config.toml
arch = "efficientnet_v2"
model = "sound classifier"
dataset = "acted Russian speech (Dusha)"
train_examples = 26041
noise_aug = 0.01
n_mels = 64
hop_length = 320
input = "log_mel"
spec_augment = false
win_length = 512
targets = ["emotion"]
num_classes = 4
norm = "batchnorm"
hidden_act = "gelu"
depths = [5, 5, 5]
kernel_size = 3
stem = "deep"
expansion = 4
widths = [24, 40, 72]
label_smoothing = 0.1
loss = "cross_entropy"
head_dropout = 0.2
init = "kaiming_normal"
residual_init = "scaled_by_depth"
optimizer = "soap"
beta2 = 0.95
learning_rate = 0.0022
beta1 = 0.95
shampoo_beta = 0.95
eps = 1e-08
precondition_frequency = 32
max_precond_dim = 1024
merge_dims = true
one_sided = false
adamw_lr_other_params = 0.0023
gradient_centralization = true
max_steps = 7700
batch_size = 384
epochs = 113.5
lr_schedule = "cosine"
final_lr_fraction = 0
warmup_steps = 230
weight_decay = 0.2
adamw_weight_decay_other_params = 0.01
Rows from block 2, named by matrix and row number. Rows with one number belong to one channel. Each number is 50 + 10 x the weight over its row's rms, rounded and kept within 0 to 99. All counts start at 0. After the name is the row's rms in percent of the matrix's.
# convs0: expand 3x3 conv (model.blocks.2.convs.0.weight, 96x24x3x3), inputs 0-23, a 3x3 kernel for each
# convs1: project pointwise conv (model.blocks.2.convs.1.weight, 24x96x1x1, transposed), outputs 0-23
convs0.13 098:39 57 47 71 55 53 58 65 35 50 44 62 51 43 51 32 57 40 40 64 55 35 58 61 54 51 50 37 67 52 35 53 53 45 41 49 80 40 46 44 54 59 40 59 59 51 35 49 50 63 47 72 42 72 44 43 49 44 33 63 35 53 55 44 50 63 54 45 58 41 52 51 42 50 55 39 43 35 69 40 60 49 49 52 43 51 64 31 69 45 60 57 61 54 57 45 40 58 53 63 45 50 39 47 40 65 66 58 55 29 37 45 32 42 47 43 57 45 35 41 44 54 63 62 38 44 55 40 53 37 62 52 44 51 48 30 50 63 65 58 54 44 36 40 35 43 52 61 37 62 59 48 40 67 57 70 57 39 48 50 40 53 44 50 48 58 56 68 42 57 68 64 41 56 58 41 63 47 53 48 41 53 54 40 77 50 44 48 47 41 60 43 48 58 39 52 39 34 39 45 53 52 62 56 57 38 62 38 61 52 67 36 54 58 46 45
convs1.13 090:31 64 42 65 45 55 46 47 45 36 69 46 55 54 51 38 43 63 42 43 65 55 40 54
convs0.15 104:47 56 50 37 48 42 52 32 51 38 60 45 47 51 65 43 52 62 57 53 43 44 58 58 56 49 44 45 58 33 49 45 48 69 55 48 47 59 59 40 36 63 45 45 41 47 68 35 43 43 49 50 68 46 58 43 46 45 58 38 43 36 42 44 46 39 50 49 58 47 67 43 44 71 54 31 47 51 33 46 35 34 57 48 48 57 50 61 44 40 55 28 36 63 42 55 49 37 57 48 35 52 52 52 78 39 48 52 59 46 55 48 48 41 38 41 51 22 55 51 36 61 47 71 56 42 62 66 70 37 37 52 45 45 57 43 56 47 51 61 34 57 52 48 42 45 43 55 69 45 54 48 50 50 56 50 57 67 55 53 25 44 40 56 48 60 71 48 47 41 53 59 37 56 47 48 61 47 54 62 42 57 18 36 46 67 43 66 45 71 54 53 47 57 51 48 60 49 37 67 51 61 41 42 56 72 59 45 62 54 70 45 50 52 44 68
convs1.15 095:54 38 36 63 42 66 48 51 59 24 46 49 46 53 49 52 47 56 34 38 43 64 50 55
convs0.16 099:38 61 56 53 49 46 46 53 44 54 59 56 46 55 63 40 58 48 44 52 52 57 43 37 61 53 36 42 47 61 38 31 43 54 57 43 41 55 52 47 57 50 55 54 44 35 57 42 63 68 44 49 52 50 41 47 56 66 70 32 47 48 39 51 49 24 58 40 43 61 43 42 43 43 62 47 61 82 51 56 54 51 47 35 36 70 34 51 51 51 61 35 39 58 37 31 55 50 53 45 49 58 43 56 52 61 48 63 62 48 45 46 38 40 65 46 54 43 48 62 65 44 72 34 57 36 52 67 57 27 64 53 45 43 53 50 57 56 36 67 61 39 28 54 45 45 55 69 63 41 64 60 62 37 39 63 51 30 56 48 42 46 61 52 43 44 43 63 54 53 47 59 38 48 49 45 68 47 52 54 45 37 40 47 52 23 59 45 50 68 64 58 62 47 41 57 49 53 46 61 43 40 29 44 47 45 52 61 39 34 65 61 51 44 57 59
convs1.16 091:44 52 63 46 49 40 67 43 41 48 68 50 78 44 48 46 46 50 42 57 53 53 54 32
convs0.17 095:39 49 37 47 41 43 56 54 54 49 50 55 50 42 61 38 42 65 34 42 42 54 40 58 53 55 47 56 49 33 46 47 51 34 59 53 41 50 57 23 69 62 38 40 46 58 43 51 55 48 48 69 60 46 49 54 63 41 28 62 56 44 60 46 51 46 59 50 60 46 55 56 58 75 56 43 45 41 41 53 42 49 43 47 39 53 54 38 52 58 41 55 65 51 44 58 39 34 48 37 64 62 32 62 47 62 57 55 33 52 48 43 61 45 44 49 53 57 51 40 53 52 41 54 32 56 50 44 65 72 35 48 62 46 59 39 58 69 71 63 57 52 49 41 63 65 54 44 39 56 46 47 45 29 48 64 44 28 69 43 49 53 44 63 42 50 55 46 59 45 62 49 43 57 43 52 37 51 30 56 52 35 42 39 47 56 79 55 72 46 41 65 57 44 64 37 54 35 68 60 58 36 54 42 50 42 52 48 65 72 55 45 40 46 35 35
convs1.17 093:53 66 49 49 41 50 68 52 52 45 66 35 57 25 44 51 55 50 37 55 59 56 62 42
convs0.18 098:57 41 47 42 46 61 54 59 39 50 49 44 45 55 42 37 43 50 42 42 51 35 55 49 39 42 34 54 60 55 54 48 51 60 41 54 44 54 54 54 66 50 59 45 55 29 52 49 58 52 16 62 51 48 40 44 52 40 43 58 42 64 57 45 55 52 61 63 52 64 47 57 44 64 44 37 54 38 61 33 63 37 50 27 55 50 48 63 55 47 48 44 61 58 40 47 46 46 52 55 47 37 46 66 50 49 55 52 60 55 42 41 46 53 59 57 50 45 59 57 68 60 33 46 45 43 63 43 66 47 47 46 58 60 64 51 30 64 58 54 57 61 61 59 39 48 35 59 52 43 65 58 28 47 45 61 42 73 27 56 52 57 54 48 35 47 46 57 33 63 32 41 60 62 59 50 42 71 28 59 55 39 55 28 61 45 30 47 50 61 21 66 44 55 56 64 48 60 34 60 37 49 42 57 53 55 65 48 50 56 52 66 61 44 59 64
convs1.18 103:57 52 51 49 39 37 55 43 49 41 58 55 53 42 57 71 58 40 47 61 50 63 22 53
convs0.20 105:56 63 52 36 44 64 62 36 53 46 49 40 47 33 57 54 55 58 41 47 51 60 52 49 47 44 71 45 45 47 47 49 49 56 61 52 53 44 54 44 29 49 40 69 55 52 64 48 41 44 37 41 73 51 42 50 55 65 57 65 66 49 45 40 38 46 42 58 65 62 58 62 57 53 62 52 73 50 71 37 77 54 47 38 45 41 53 47 75 53 51 46 39 60 46 55 56 64 46 49 33 44 53 41 57 33 81 51 70 36 50 47 42 54 57 68 29 58 39 42 36 78 35 49 37 65 60 44 48 44 49 35 62 58 68 66 45 52 53 53 66 45 52 39 38 54 52 45 49 44 71 68 57 47 55 66 54 56 40 40 49 51 50 40 44 38 55 47 39 54 49 46 55 52 59 69 42 52 60 46 60 45 49 51 47 52 49 65 48 29 58 48 56 56 55 46 57 55 42 46 40 44 50 60 48 46 41 49 61 46 54 55 47 62 36 62
convs1.20 107:38 67 39 42 35 55 59 50 49 53 50 65 42 59 63 44 35 53 52 59 59 28 50 54
convs0.21 105:49 46 48 44 57 43 52 57 64 52 58 58 29 50 33 59 45 46 63 52 36 48 59 53 45 54 67 60 42 49 38 61 53 47 69 47 46 35 54 43 48 56 60 43 57 41 61 58 43 70 63 44 61 32 45 35 47 55 37 61 46 60 46 43 56 59 57 47 48 65 45 57 52 53 62 40 49 44 49 66 47 55 40 58 61 50 53 36 47 58 56 56 65 49 45 44 67 40 39 46 48 36 65 51 40 49 73 63 28 66 47 47 49 57 61 54 39 28 56 49 42 52 44 57 49 60 31 45 41 33 59 74 49 54 48 61 51 48 73 70 37 40 47 41 53 72 45 51 61 48 44 56 50 38 40 49 52 53 31 48 74 52 53 39 35 64 45 68 54 47 47 62 45 50 47 34 40 70 44 58 32 46 45 51 60 54 55 48 53 50 19 34 50 51 52 49 49 53 46 48 67 46 60 60 47 39 62 61 46 48 45 50 45 47 51 23
convs1.21 113:44 68 73 52 50 40 46 50 55 49 59 33 44 56 44 43 56 61 33 63 47 38 54 57
convs0.25 101:39 48 43 54 63 52 48 38 46 45 37 66 56 60 48 50 45 50 38 51 53 35 42 32 50 70 68 47 19 70 50 59 46 43 64 36 55 42 54 64 33 66 36 43 39 46 50 70 45 69 38 36 32 64 56 54 45 42 53 50 51 55 47 57 49 55 32 56 45 44 46 34 43 53 57 48 50 60 47 42 25 59 41 55 37 45 72 42 41 50 49 46 51 52 55 40 55 33 50 63 42 58 50 56 61 51 34 42 55 62 42 40 54 46 47 47 41 57 33 60 41 53 53 49 54 42 51 45 48 53 47 31 46 36 56 48 44 36 62 56 40 34 46 51 61 53 71 59 46 41 34 48 52 56 56 43 30 46 51 36 51 59 38 55 47 26 48 42 39 59 31 49 53 57 36 52 65 69 38 36 61 49 38 46 54 57 56 61 54 55 38 59 42 67 40 40 62 48 51 46 48 51 49 55 51 51 51 44 44 42 47 69 61 41 39 22
convs1.25 100:42 59 48 59 69 56 46 47 58 64 59 43 44 43 62 38 52 61 57 44 59 72 48 64
convs0.26 107:63 55 46 50 50 64 68 62 56 45 54 48 55 47 50 48 32 60 46 45 31 57 63 47 47 65 31 42 63 42 51 55 52 57 51 60 47 70 49 47 62 60 50 47 66 44 68 49 49 49 66 50 50 66 45 57 34 43 39 53 61 58 49 51 56 55 65 59 47 44 54 68 30 46 40 48 37 58 59 52 53 66 55 69 48 40 50 40 34 52 50 51 35 47 40 53 66 71 31 47 59 56 57 51 69 54 39 56 57 36 63 25 63 41 58 40 54 49 33 39 44 50 43 35 51 57 51 60 51 31 50 54 59 50 53 52 44 50 53 51 58 41 63 68 48 34 47 48 37 61 65 46 52 55 55 16 64 27 59 51 40 44 64 45 56 52 50 64 34 42 39 55 63 52 49 58 41 55 46 38 49 36 37 53 60 59 50 49 50 45 70 56 57 51 52 54 49 58 47 62 35 37 62 56 49 64 58 54 42 48 57 41 43 42 68 76
convs1.26 100:43 71 66 34 63 55 37 42 59 36 44 63 59 51 60 41 47 50 40 53 55 47 53 43
convs0.27 105:40 53 65 28 52 48 51 65 43 42 40 55 53 48 50 48 54 48 41 66 43 52 41 62 53 44 52 64 45 57 44 55 46 59 72 30 66 64 45 40 32 40 53 52 52 49 56 36 49 51 64 43 34 56 33 43 55 56 48 52 75 31 48 57 35 47 41 48 36 43 50 46 68 41 55 37 49 50 39 54 38 46 44 55 62 50 58 54 45 45 45 63 62 57 49 50 52 53 48 64 53 41 53 36 57 67 52 49 65 73 34 42 59 44 30 43 74 36 64 50 45 41 42 52 45 47 63 44 40 51 43 60 53 49 48 59 51 44 52 62 52 48 50 56 74 41 54 37 62 46 36 57 40 41 48 32 44 42 40 46 49 54 53 39 48 49 38 37 46 48 44 46 68 63 64 45 28 66 54 24 41 54 55 40 55 42 31 45 74 51 68 53 58 39 44 37 70 41 67 57 36 39 44 50 52 52 50 48 51 43 44 47 50 31 46 49
convs1.27 103:46 69 55 54 32 60 34 60 45 47 48 52 24 59 42 41 55 38 49 47 56 44 48 45
convs0.28 102:57 50 37 37 64 33 51 36 54 53 65 63 60 45 40 38 70 40 38 60 57 18 66 50 58 46 57 47 37 63 54 39 49 42 47 59 55 45 38 36 55 49 32 59 49 50 40 51 51 44 49 36 62 44 30 61 52 59 69 52 45 44 48 54 42 49 60 57 49 59 41 60 55 41 76 38 61 49 65 47 54 63 47 45 53 57 65 51 44 50 65 75 47 48 58 72 63 52 56 47 35 67 55 51 48 50 48 52 67 45 34 33 33 59 55 48 50 54 63 45 56 33 48 49 49 42 56 51 39 63 50 59 48 41 49 40 45 49 52 49 59 63 59 58 64 48 42 66 62 45 61 54 36 41 60 55 49 51 51 61 44 43 52 58 42 51 28 51 52 53 58 58 46 43 71 61 58 59 82 49 51 55 44 34 52 57 57 49 49 42 56 48 25 35 38 49 57 49 53 44 40 58 57 61 58 54 51 42 54 72 58 47 50 54 67 38
convs1.28 105:44 60 44 41 54 45 37 45 32 58 63 62 58 53 45 46 30 57 57 32 61 43 53 38
convs0.29 093:67 36 50 45 48 32 41 42 63 51 43 50 55 76 41 53 54 16 37 51 47 41 38 78 49 45 38 45 37 64 46 63 56 49 48 49 44 47 39 48 50 50 36 72 45 44 45 47 48 41 31 49 54 43 55 42 43 52 50 54 55 48 46 64 47 51 51 46 57 44 47 58 43 37 34 47 59 48 40 62 43 51 59 48 47 55 53 45 71 47 48 50 43 37 50 59 57 25 53 48 39 52 51 64 42 71 56 45 66 60 62 40 24 38 55 56 58 63 56 56 49 56 47 71 45 44 48 45 55 52 54 44 64 62 50 54 56 70 50 48 54 50 46 45 54 59 51 29 73 42 43 62 37 69 45 40 58 62 54 63 52 36 68 57 58 49 41 56 48 59 42 41 48 49 49 50 47 43 68 62 60 58 59 45 51 48 43 59 46 49 76 47 51 53 52 30 46 45 32 51 53 56 49 18 65 37 52 51 56 41 44 48 54 66 40 50
convs1.29 095:48 46 55 41 50 46 62 68 45 61 60 37 61 49 49 43 67 28 47 59 41 52 65 56
convs0.30 100:53 45 32 52 50 41 48 37 69 59 65 57 40 56 33 53 58 42 51 59 35 76 64 43 56 40 55 57 35 61 57 59 61 55 42 48 38 38 64 54 40 45 67 40 60 54 49 62 42 37 58 46 28 61 52 44 43 55 44 48 57 38 59 50 50 49 49 35 61 47 41 42 59 55 58 60 56 62 46 45 30 44 61 34 41 45 46 55 57 51 38 53 32 51 46 46 63 43 47 51 51 32 36 42 59 57 65 58 53 52 59 43 32 52 34 70 43 35 60 73 45 55 59 56 39 43 58 53 40 62 63 36 55 48 46 48 36 55 62 51 48 56 52 74 71 49 33 52 46 55 37 63 45 27 55 49 61 56 44 50 61 38 60 46 59 27 58 41 62 58 40 49 62 37 60 46 63 63 51 53 47 57 68 38 65 39 49 42 61 50 44 46 55 34 58 57 55 41 31 53 64 50 38 47 63 44 55 44 60 61 47 48 52 61 52 42
convs1.30 097:53 47 62 46 63 45 55 60 67 20 51 62 52 56 51 41 40 38 49 56 42 51 42 45
convs0.31 103:41 74 52 58 67 29 40 53 47 41 57 47 49 63 53 56 56 48 56 40 54 47 59 33 42 56 46 41 47 43 59 41 48 54 17 61 51 50 52 61 53 45 62 38 52 34 73 42 58 49 55 55 66 41 35 71 53 49 52 46 52 56 47 45 56 71 54 42 49 38 46 32 48 52 55 65 14 59 50 66 56 49 59 68 57 57 46 52 62 54 63 42 46 50 41 63 53 48 60 38 55 45 47 38 51 57 42 50 74 33 41 43 58 47 34 55 50 43 42 69 58 44 44 41 41 54 48 61 60 42 58 64 51 28 45 57 63 38 69 36 46 66 39 48 37 60 58 32 42 41 56 44 53 38 48 52 56 61 47 42 56 49 44 48 45 63 39 36 52 44 45 44 51 59 60 38 44 35 63 51 46 43 64 46 50 54 63 52 48 46 53 52 39 42 56 39 47 36 46 63 66 58 57 42 61 44 48 63 40 45 41 33 47 34 33 51
convs1.31 104:50 66 43 56 50 53 54 43 52 44 28 62 54 42 72 55 43 30 50 58 52 62 52 54
convs0.32 100:47 49 63 55 41 49 50 54 30 48 51 57 62 43 49 50 48 61 39 36 63 48 51 54 26 45 49 68 66 49 51 36 56 65 34 54 55 53 70 48 36 43 62 66 63 55 55 38 40 47 57 35 52 57 52 40 67 59 53 52 59 33 52 55 58 54 50 42 58 47 48 27 49 42 59 46 38 45 53 42 69 36 37 55 66 57 28 64 53 52 47 44 61 37 55 52 44 39 56 61 42 40 32 52 42 37 45 52 43 57 34 46 46 46 56 46 43 60 61 41 53 48 44 64 45 65 56 55 67 45 29 42 39 42 49 39 52 50 68 58 47 44 27 46 53 85 60 49 41 49 62 34 52 38 50 42 55 54 44 44 63 56 54 35 41 46 50 60 43 49 45 33 69 57 34 56 49 65 56 66 43 56 62 45 36 39 39 34 40 53 58 42 55 47 40 51 36 39 66 49 63 40 58 57 48 41 47 53 66 46 48 52 65 37 64 52
convs1.32 087:44 49 53 47 54 54 52 52 47 63 31 47 45 53 60 46 65 61 50 78 54 60 68 58
convs0.35 102:57 50 50 34 49 31 59 49 52 46 42 49 56 51 44 47 55 57 51 47 44 47 44 49 49 56 60 59 32 68 64 47 59 39 59 35 44 57 62 56 57 59 61 42 43 34 45 44 46 56 39 67 50 50 57 44 55 35 35 53 50 59 49 69 56 26 54 59 53 33 51 56 38 59 50 47 31 46 52 51 49 39 47 33 70 32 60 52 40 53 50 54 63 37 45 44 55 51 52 70 50 70 73 31 49 55 42 73 74 46 46 25 57 54 48 40 67 53 48 50 43 36 50 52 44 46 45 64 46 63 51 54 58 42 56 39 55 51 54 61 48 47 55 68 57 45 60 39 36 57 58 39 56 24 42 43 37 51 55 58 42 56 58 41 53 32 61 56 56 47 47 30 41 50 45 68 46 76 34 59 65 41 41 59 58 67 50 47 35 66 58 43 45 47 49 53 41 45 62 43 35 52 58 47 49 43 59 33 37 59 41 47 51 38 52 60
convs1.35 104:48 46 39 54 46 47 50 46 53 48 54 71 44 59 61 41 42 34 73 51 59 56 71 46
convs0.36 087:36 50 66 42 75 37 64 40 53 44 59 59 44 40 48 72 58 48 57 60 48 61 26 63 59 52 56 54 40 50 35 56 53 44 53 59 44 60 42 39 55 42 52 30 55 63 41 40 41 47 44 60 44 45 47 53 45 67 76 36 37 52 60 46 37 52 52 62 69 44 52 46 45 49 50 50 51 39 53 55 52 44 37 69 40 50 44 50 61 35 67 56 47 49 36 50 40 47 41 60 34 61 55 55 48 49 56 62 37 42 52 37 34 41 60 47 55 41 40 33 65 48 53 55 45 38 40 57 23 57 61 78 66 47 42 49 56 41 70 39 48 58 39 60 45 53 46 43 41 39 60 62 56 40 78 67 42 35 50 48 51 53 43 32 62 52 58 64 49 43 41 43 48 49 53 62 52 53 41 60 29 48 51 56 51 50 44 45 49 56 43 49 52 51 56 40 35 42 46 44 52 30 57 41 48 50 35 50 54 25 57 40 46 44 40 40
convs1.36 101:58 44 66 54 57 31 43 35 72 53 60 64 56 50 57 60 52 46 46 53 62 41 52 56
convs0.37 103:59 62 39 52 62 63 52 57 24 59 49 33 63 42 54 57 47 41 45 63 54 76 36 41 38 61 59 38 46 52 45 60 63 55 46 61 53 62 71 54 58 69 43 61 49 49 59 57 46 59 40 52 42 50 51 58 60 62 52 73 69 48 61 48 39 28 48 52 38 50 41 78 61 59 35 49 39 51 54 34 48 57 36 55 45 44 46 56 59 44 57 65 49 65 47 49 61 57 48 51 38 45 42 46 39 38 55 73 43 48 42 57 34 57 50 42 49 56 47 49 58 36 64 48 61 46 77 48 57 48 42 49 49 59 59 61 58 47 57 56 54 37 57 53 53 46 33 37 45 52 50 75 61 62 55 48 64 43 45 38 46 46 39 54 32 38 47 54 66 45 65 56 28 43 45 49 42 53 66 46 60 53 36 35 59 59 52 66 68 55 35 58 56 56 55 56 65 46 50 55 47 42 52 49 68 55 53 56 51 46 54 50 32 48 60 57
convs1.37 088:19 43 46 46 41 56 54 55 48 56 50 60 61 66 54 42 51 60 59 44 53 39 42 65
convs0.38 109:47 50 43 52 40 48 46 36 46 37 43 45 50 64 54 52 46 67 43 64 44 42 63 44 70 47 44 64 39 45 48 46 49 39 45 60 50 69 37 51 39 37 61 34 53 65 28 38 51 43 56 65 43 43 34 53 46 50 50 49 31 55 49 55 48 54 57 55 54 40 46 42 48 32 52 54 61 47 49 62 62 55 49 32 47 51 48 53 76 45 51 70 44 54 36 51 61 56 32 58 45 55 38 77 66 66 48 41 27 60 51 75 53 49 65 52 34 43 51 47 45 45 58 35 57 57 47 41 42 61 41 65 43 48 46 41 50 45 42 62 55 42 46 41 41 63 45 61 48 50 43 42 52 64 59 48 64 35 41 42 62 50 39 41 64 50 68 50 40 71 29 57 46 54 50 62 39 43 69 44 72 49 44 45 48 35 30 51 42 38 48 49 73 46 47 50 34 50 47 37 58 69 68 47 48 55 54 55 52 44 45 57 45 55 50 40
convs1.38 100:45 53 51 55 72 49 44 39 54 37 54 29 66 46 63 65 41 59 57 52 60 44 46 58
convs0.39 099:46 38 61 60 51 51 60 50 61 48 55 44 61 37 35 61 57 62 51 45 54 48 54 36 56 44 54 44 54 54 42 58 56 42 43 39 42 63 70 73 50 60 52 52 46 65 55 41 55 51 43 33 65 41 44 62 62 50 51 51 47 19 59 55 64 61 40 48 58 50 41 54 42 44 59 57 51 30 57 57 35 44 39 31 57 46 55 55 47 46 74 51 68 59 22 41 51 55 54 52 50 40 59 52 38 48 39 51 51 59 44 54 49 40 41 49 46 53 44 58 71 28 40 54 45 42 41 60 52 56 46 32 37 59 46 58 43 27 54 59 53 49 66 45 43 45 41 58 67 54 51 60 37 48 36 35 40 35 51 48 51 55 34 58 51 57 37 59 43 56 69 51 66 68 57 53 33 58 52 44 45 68 55 55 34 66 58 42 43 34 55 51 49 60 71 57 56 56 46 52 58 73 65 53 58 56 58 46 33 41 38 43 40 39 42 51
convs1.39 099:44 42 46 30 54 52 52 43 59 49 27 57 52 41 68 44 47 47 60 59 37 52 32 53
convs0.41 099:31 48 52 44 50 60 39 56 67 26 49 40 36 53 54 49 35 30 65 45 56 66 35 47 47 34 66 51 52 50 53 71 50 45 64 42 52 48 60 51 70 55 64 41 44 57 45 55 53 55 49 51 40 31 43 59 54 30 42 48 34 47 55 31 57 36 42 71 51 56 71 36 38 56 47 47 48 38 34 52 53 60 49 30 53 37 46 52 69 65 60 51 65 35 63 58 50 60 58 35 64 38 42 38 64 52 55 50 46 46 45 61 48 52 53 40 46 41 51 52 52 63 46 53 63 38 32 38 60 39 45 52 39 23 54 52 59 42 63 36 63 24 48 52 47 27 48 46 52 45 54 46 56 54 45 45 60 38 56 48 44 42 46 59 46 54 48 57 45 56 64 51 42 59 46 63 60 49 56 48 47 56 41 37 49 49 49 69 59 47 59 60 42 60 67 46 43 65 37 66 31 45 56 53 43 50 38 49 52 47 60 42 50 66 43 49
convs1.41 089:43 44 49 41 56 46 39 59 59 47 64 56 72 57 56 56 36 53 56 67 36 44 33 48
convs0.42 097:46 52 55 37 55 42 56 52 64 38 43 56 45 51 48 36 61 63 45 72 38 45 30 55 60 50 44 66 36 55 60 42 50 61 46 54 33 53 65 41 53 45 30 48 54 47 52 50 55 54 73 39 64 50 48 52 46 31 57 50 46 41 30 46 50 41 46 71 58 54 42 46 42 52 45 50 48 33 37 50 53 39 39 54 39 47 46 58 43 63 51 52 75 37 46 28 31 41 57 39 58 34 53 48 53 43 37 57 53 61 74 55 46 49 23 65 66 36 52 43 40 39 65 46 56 53 40 64 46 64 63 57 60 38 59 49 59 50 48 58 35 54 56 51 51 55 51 40 40 53 67 41 38 42 61 59 62 39 68 43 54 34 54 48 44 57 60 43 47 49 50 62 40 43 55 55 48 41 28 52 50 49 45 38 47 50 35 33 69 51 37 46 61 61 55 43 57 52 39 51 39 58 42 35 72 30 55 58 44 52 59 48 40 64 44 53
convs1.42 091:50 55 46 43 42 42 55 41 23 47 47 50 32 36 54 57 51 50 39 50 60 71 43 51
convs0.43 096:43 51 33 49 60 44 53 75 47 55 35 38 52 60 52 66 52 51 39 54 49 36 55 56 57 39 45 53 58 47 64 50 43 55 58 61 57 40 36 58 38 43 43 43 39 40 31 58 39 62 50 37 50 55 59 46 30 59 62 43 61 62 59 60 57 53 47 47 41 47 48 46 47 53 55 60 48 35 54 44 46 26 52 48 46 53 63 37 44 49 50 47 60 50 49 42 69 40 77 53 40 53 49 56 56 72 58 50 35 59 32 66 45 44 66 57 46 41 34 75 56 50 53 42 50 47 50 37 48 47 58 59 57 49 47 55 53 52 43 66 52 66 47 49 53 33 59 73 58 66 40 64 54 54 57 37 40 80 42 47 54 42 52 44 44 48 53 47 63 65 26 54 53 45 51 54 36 50 44 40 62 40 50 39 33 40 56 50 56 35 26 55 33 48 50 62 62 50 55 43 52 67 50 62 73 55 48 58 61 55 44 40 56 68 56 44
convs1.43 101:49 63 31 49 61 63 47 61 56 37 55 62 76 45 53 52 50 55 49 43 47 33 52 50
convs0.44 101:52 56 54 60 61 52 47 39 46 52 45 35 32 55 47 62 55 42 43 58 68 45 59 65 60 49 35 50 40 52 67 57 49 38 44 40 54 51 42 41 61 49 51 65 46 43 50 62 38 46 52 49 31 50 77 35 52 45 43 71 52 44 40 56 56 62 56 61 63 40 61 58 47 65 41 49 28 37 78 34 49 60 43 55 40 44 72 50 47 46 56 54 54 30 35 60 38 52 33 56 66 43 68 52 35 66 44 43 47 47 41 47 67 45 51 47 65 66 51 61 47 56 42 42 40 79 36 38 42 42 47 57 51 51 50 43 53 52 60 74 41 43 54 50 51 48 38 37 55 50 45 66 51 48 51 44 52 56 54 47 49 68 43 43 45 48 54 59 42 43 69 64 41 48 43 43 61 55 49 59 40 41 54 61 62 41 58 43 37 64 48 54 52 61 55 52 51 33 49 35 55 46 57 66 30 50 26 46 48 63 56 54 42 52 63 42
convs1.44 091:54 56 47 58 67 64 68 33 61 46 47 52 60 56 51 36 66 46 47 45 31 55 58 48
convs0.83 104:71 48 60 64 45 46 50 44 71 42 58 48 50 44 55 78 45 48 40 60 46 50 61 47 54 47 56 47 50 40 46 52 55 47 61 54 35 53 54 62 49 76 46 41 49 67 53 57 46 49 40 46 43 76 49 59 51 68 63 49 56 43 51 32 65 47 36 58 48 65 31 35 65 50 45 55 43 48 46 32 48 50 55 56 57 64 49 46 55 32 46 54 45 37 38 69 49 60 41 48 43 36 38 49 52 51 57 58 41 31 50 45 46 63 49 55 58 53 36 63 54 42 54 53 46 54 39 51 49 41 44 48 51 60 56 61 54 65 51 38 46 54 54 58 66 45 37 53 52 35 56 79 37 39 58 76 51 41 43 42 47 47 58 52 66 42 60 44 46 45 41 54 61 49 76 55 67 55 52 53 52 42 48 59 59 31 62 62 36 47 44 61 39 44 60 62 45 45 45 53 51 28 65 72 50 54 28 41 57 50 48 64 35 49 58 63
convs1.83 092:45 62 62 42 60 42 46 57 52 61 56 63 31 69 58 62 55 57 33 50 37 44 46 53
convs0.86 099:39 51 46 68 53 61 46 52 53 33 31 39 56 49 48 55 45 47 54 40 50 41 25 46 35 55 34 30 48 37 43 40 50 56 43 31 52 46 69 39 47 47 57 52 50 50 35 48 45 51 44 36 56 35 42 39 37 57 43 45 52 50 63 42 34 50 35 35 53 44 46 59 49 51 56 46 44 59 37 64 48 61 59 65 54 55 48 56 55 40 40 31 32 52 44 57 52 68 41 33 43 45 56 64 38 38 70 42 40 51 42 49 50 30 63 53 55 39 37 49 37 41 55 48 53 28 44 44 50 54 56 51 31 47 41 65 49 50 57 34 39 46 60 41 39 42 62 64 30 59 64 45 55 43 34 55 43 58 50 28 47 57 43 49 60 40 49 50 63 38 61 35 64 49 41 38 64 47 53 51 52 51 50 57 37 60 39 60 77 39 57 38 59 46 42 49 58 37 46 47 38 38 53 71 32 57 52 40 64 48 48 39 65 40 51 46
convs1.86 100:45 54 57 56 55 52 50 44 37 64 43 56 50 55 40 62 41 47 50 54 24 33 31 44
convs0.87 095:48 58 48 43 41 46 51 37 41 49 38 41 44 56 51 44 49 46 45 69 58 50 37 46 40 56 61 54 48 42 46 57 57 59 42 62 65 51 73 48 46 42 46 57 46 38 63 61 59 48 42 49 52 48 48 30 55 59 66 46 52 48 50 61 59 48 53 51 54 40 49 49 41 49 46 52 53 29 44 56 59 66 59 45 46 49 49 34 37 48 49 35 59 43 38 52 56 40 43 64 49 60 59 54 38 47 52 27 53 64 38 29 49 59 51 37 40 46 34 51 51 53 52 73 35 38 53 36 57 80 49 31 45 49 26 64 58 39 47 54 32 60 32 63 45 33 34 44 40 54 43 73 59 56 53 50 58 49 51 35 43 56 62 44 46 43 33 48 52 37 54 36 47 46 52 61 47 52 49 51 63 38 43 46 53 64 69 40 50 51 41 44 37 29 50 47 66 47 50 21 62 39 55 58 44 51 17 49 62 55 40 57 58 54 43 41
convs1.87 103:47 55 57 44 36 36 41 54 64 41 45 42 67 67 48 49 38 37 33 45 59 59 45 45
convs0.88 101:53 61 51 45 54 39 49 67 40 28 46 40 44 41 65 37 55 54 43 26 40 36 27 47 60 39 56 66 30 49 53 49 52 31 53 38 51 56 49 50 48 41 52 48 44 33 48 75 53 48 35 71 39 50 62 56 51 53 38 54 65 40 48 59 59 45 47 61 45 56 56 53 31 58 25 54 52 43 45 59 41 53 74 60 49 47 63 56 43 59 30 59 53 64 56 50 51 41 50 47 56 45 62 46 44 50 52 61 47 69 54 35 51 66 61 56 48 39 53 32 45 37 47 55 44 58 62 55 46 46 29 37 41 46 41 55 52 42 46 50 59 44 65 61 34 56 44 52 57 40 46 42 61 60 37 53 52 41 47 58 47 41 51 57 53 23 68 37 57 33 43 42 57 46 50 52 44 71 47 52 46 39 60 44 66 45 62 59 40 42 48 48 35 45 68 53 66 59 66 53 34 47 59 49 50 60 51 37 38 51 59 59 48 47 62 34
convs1.88 088:50 49 63 42 51 62 44 36 44 49 48 48 56 54 61 40 45 29 50 62 35 65 33 39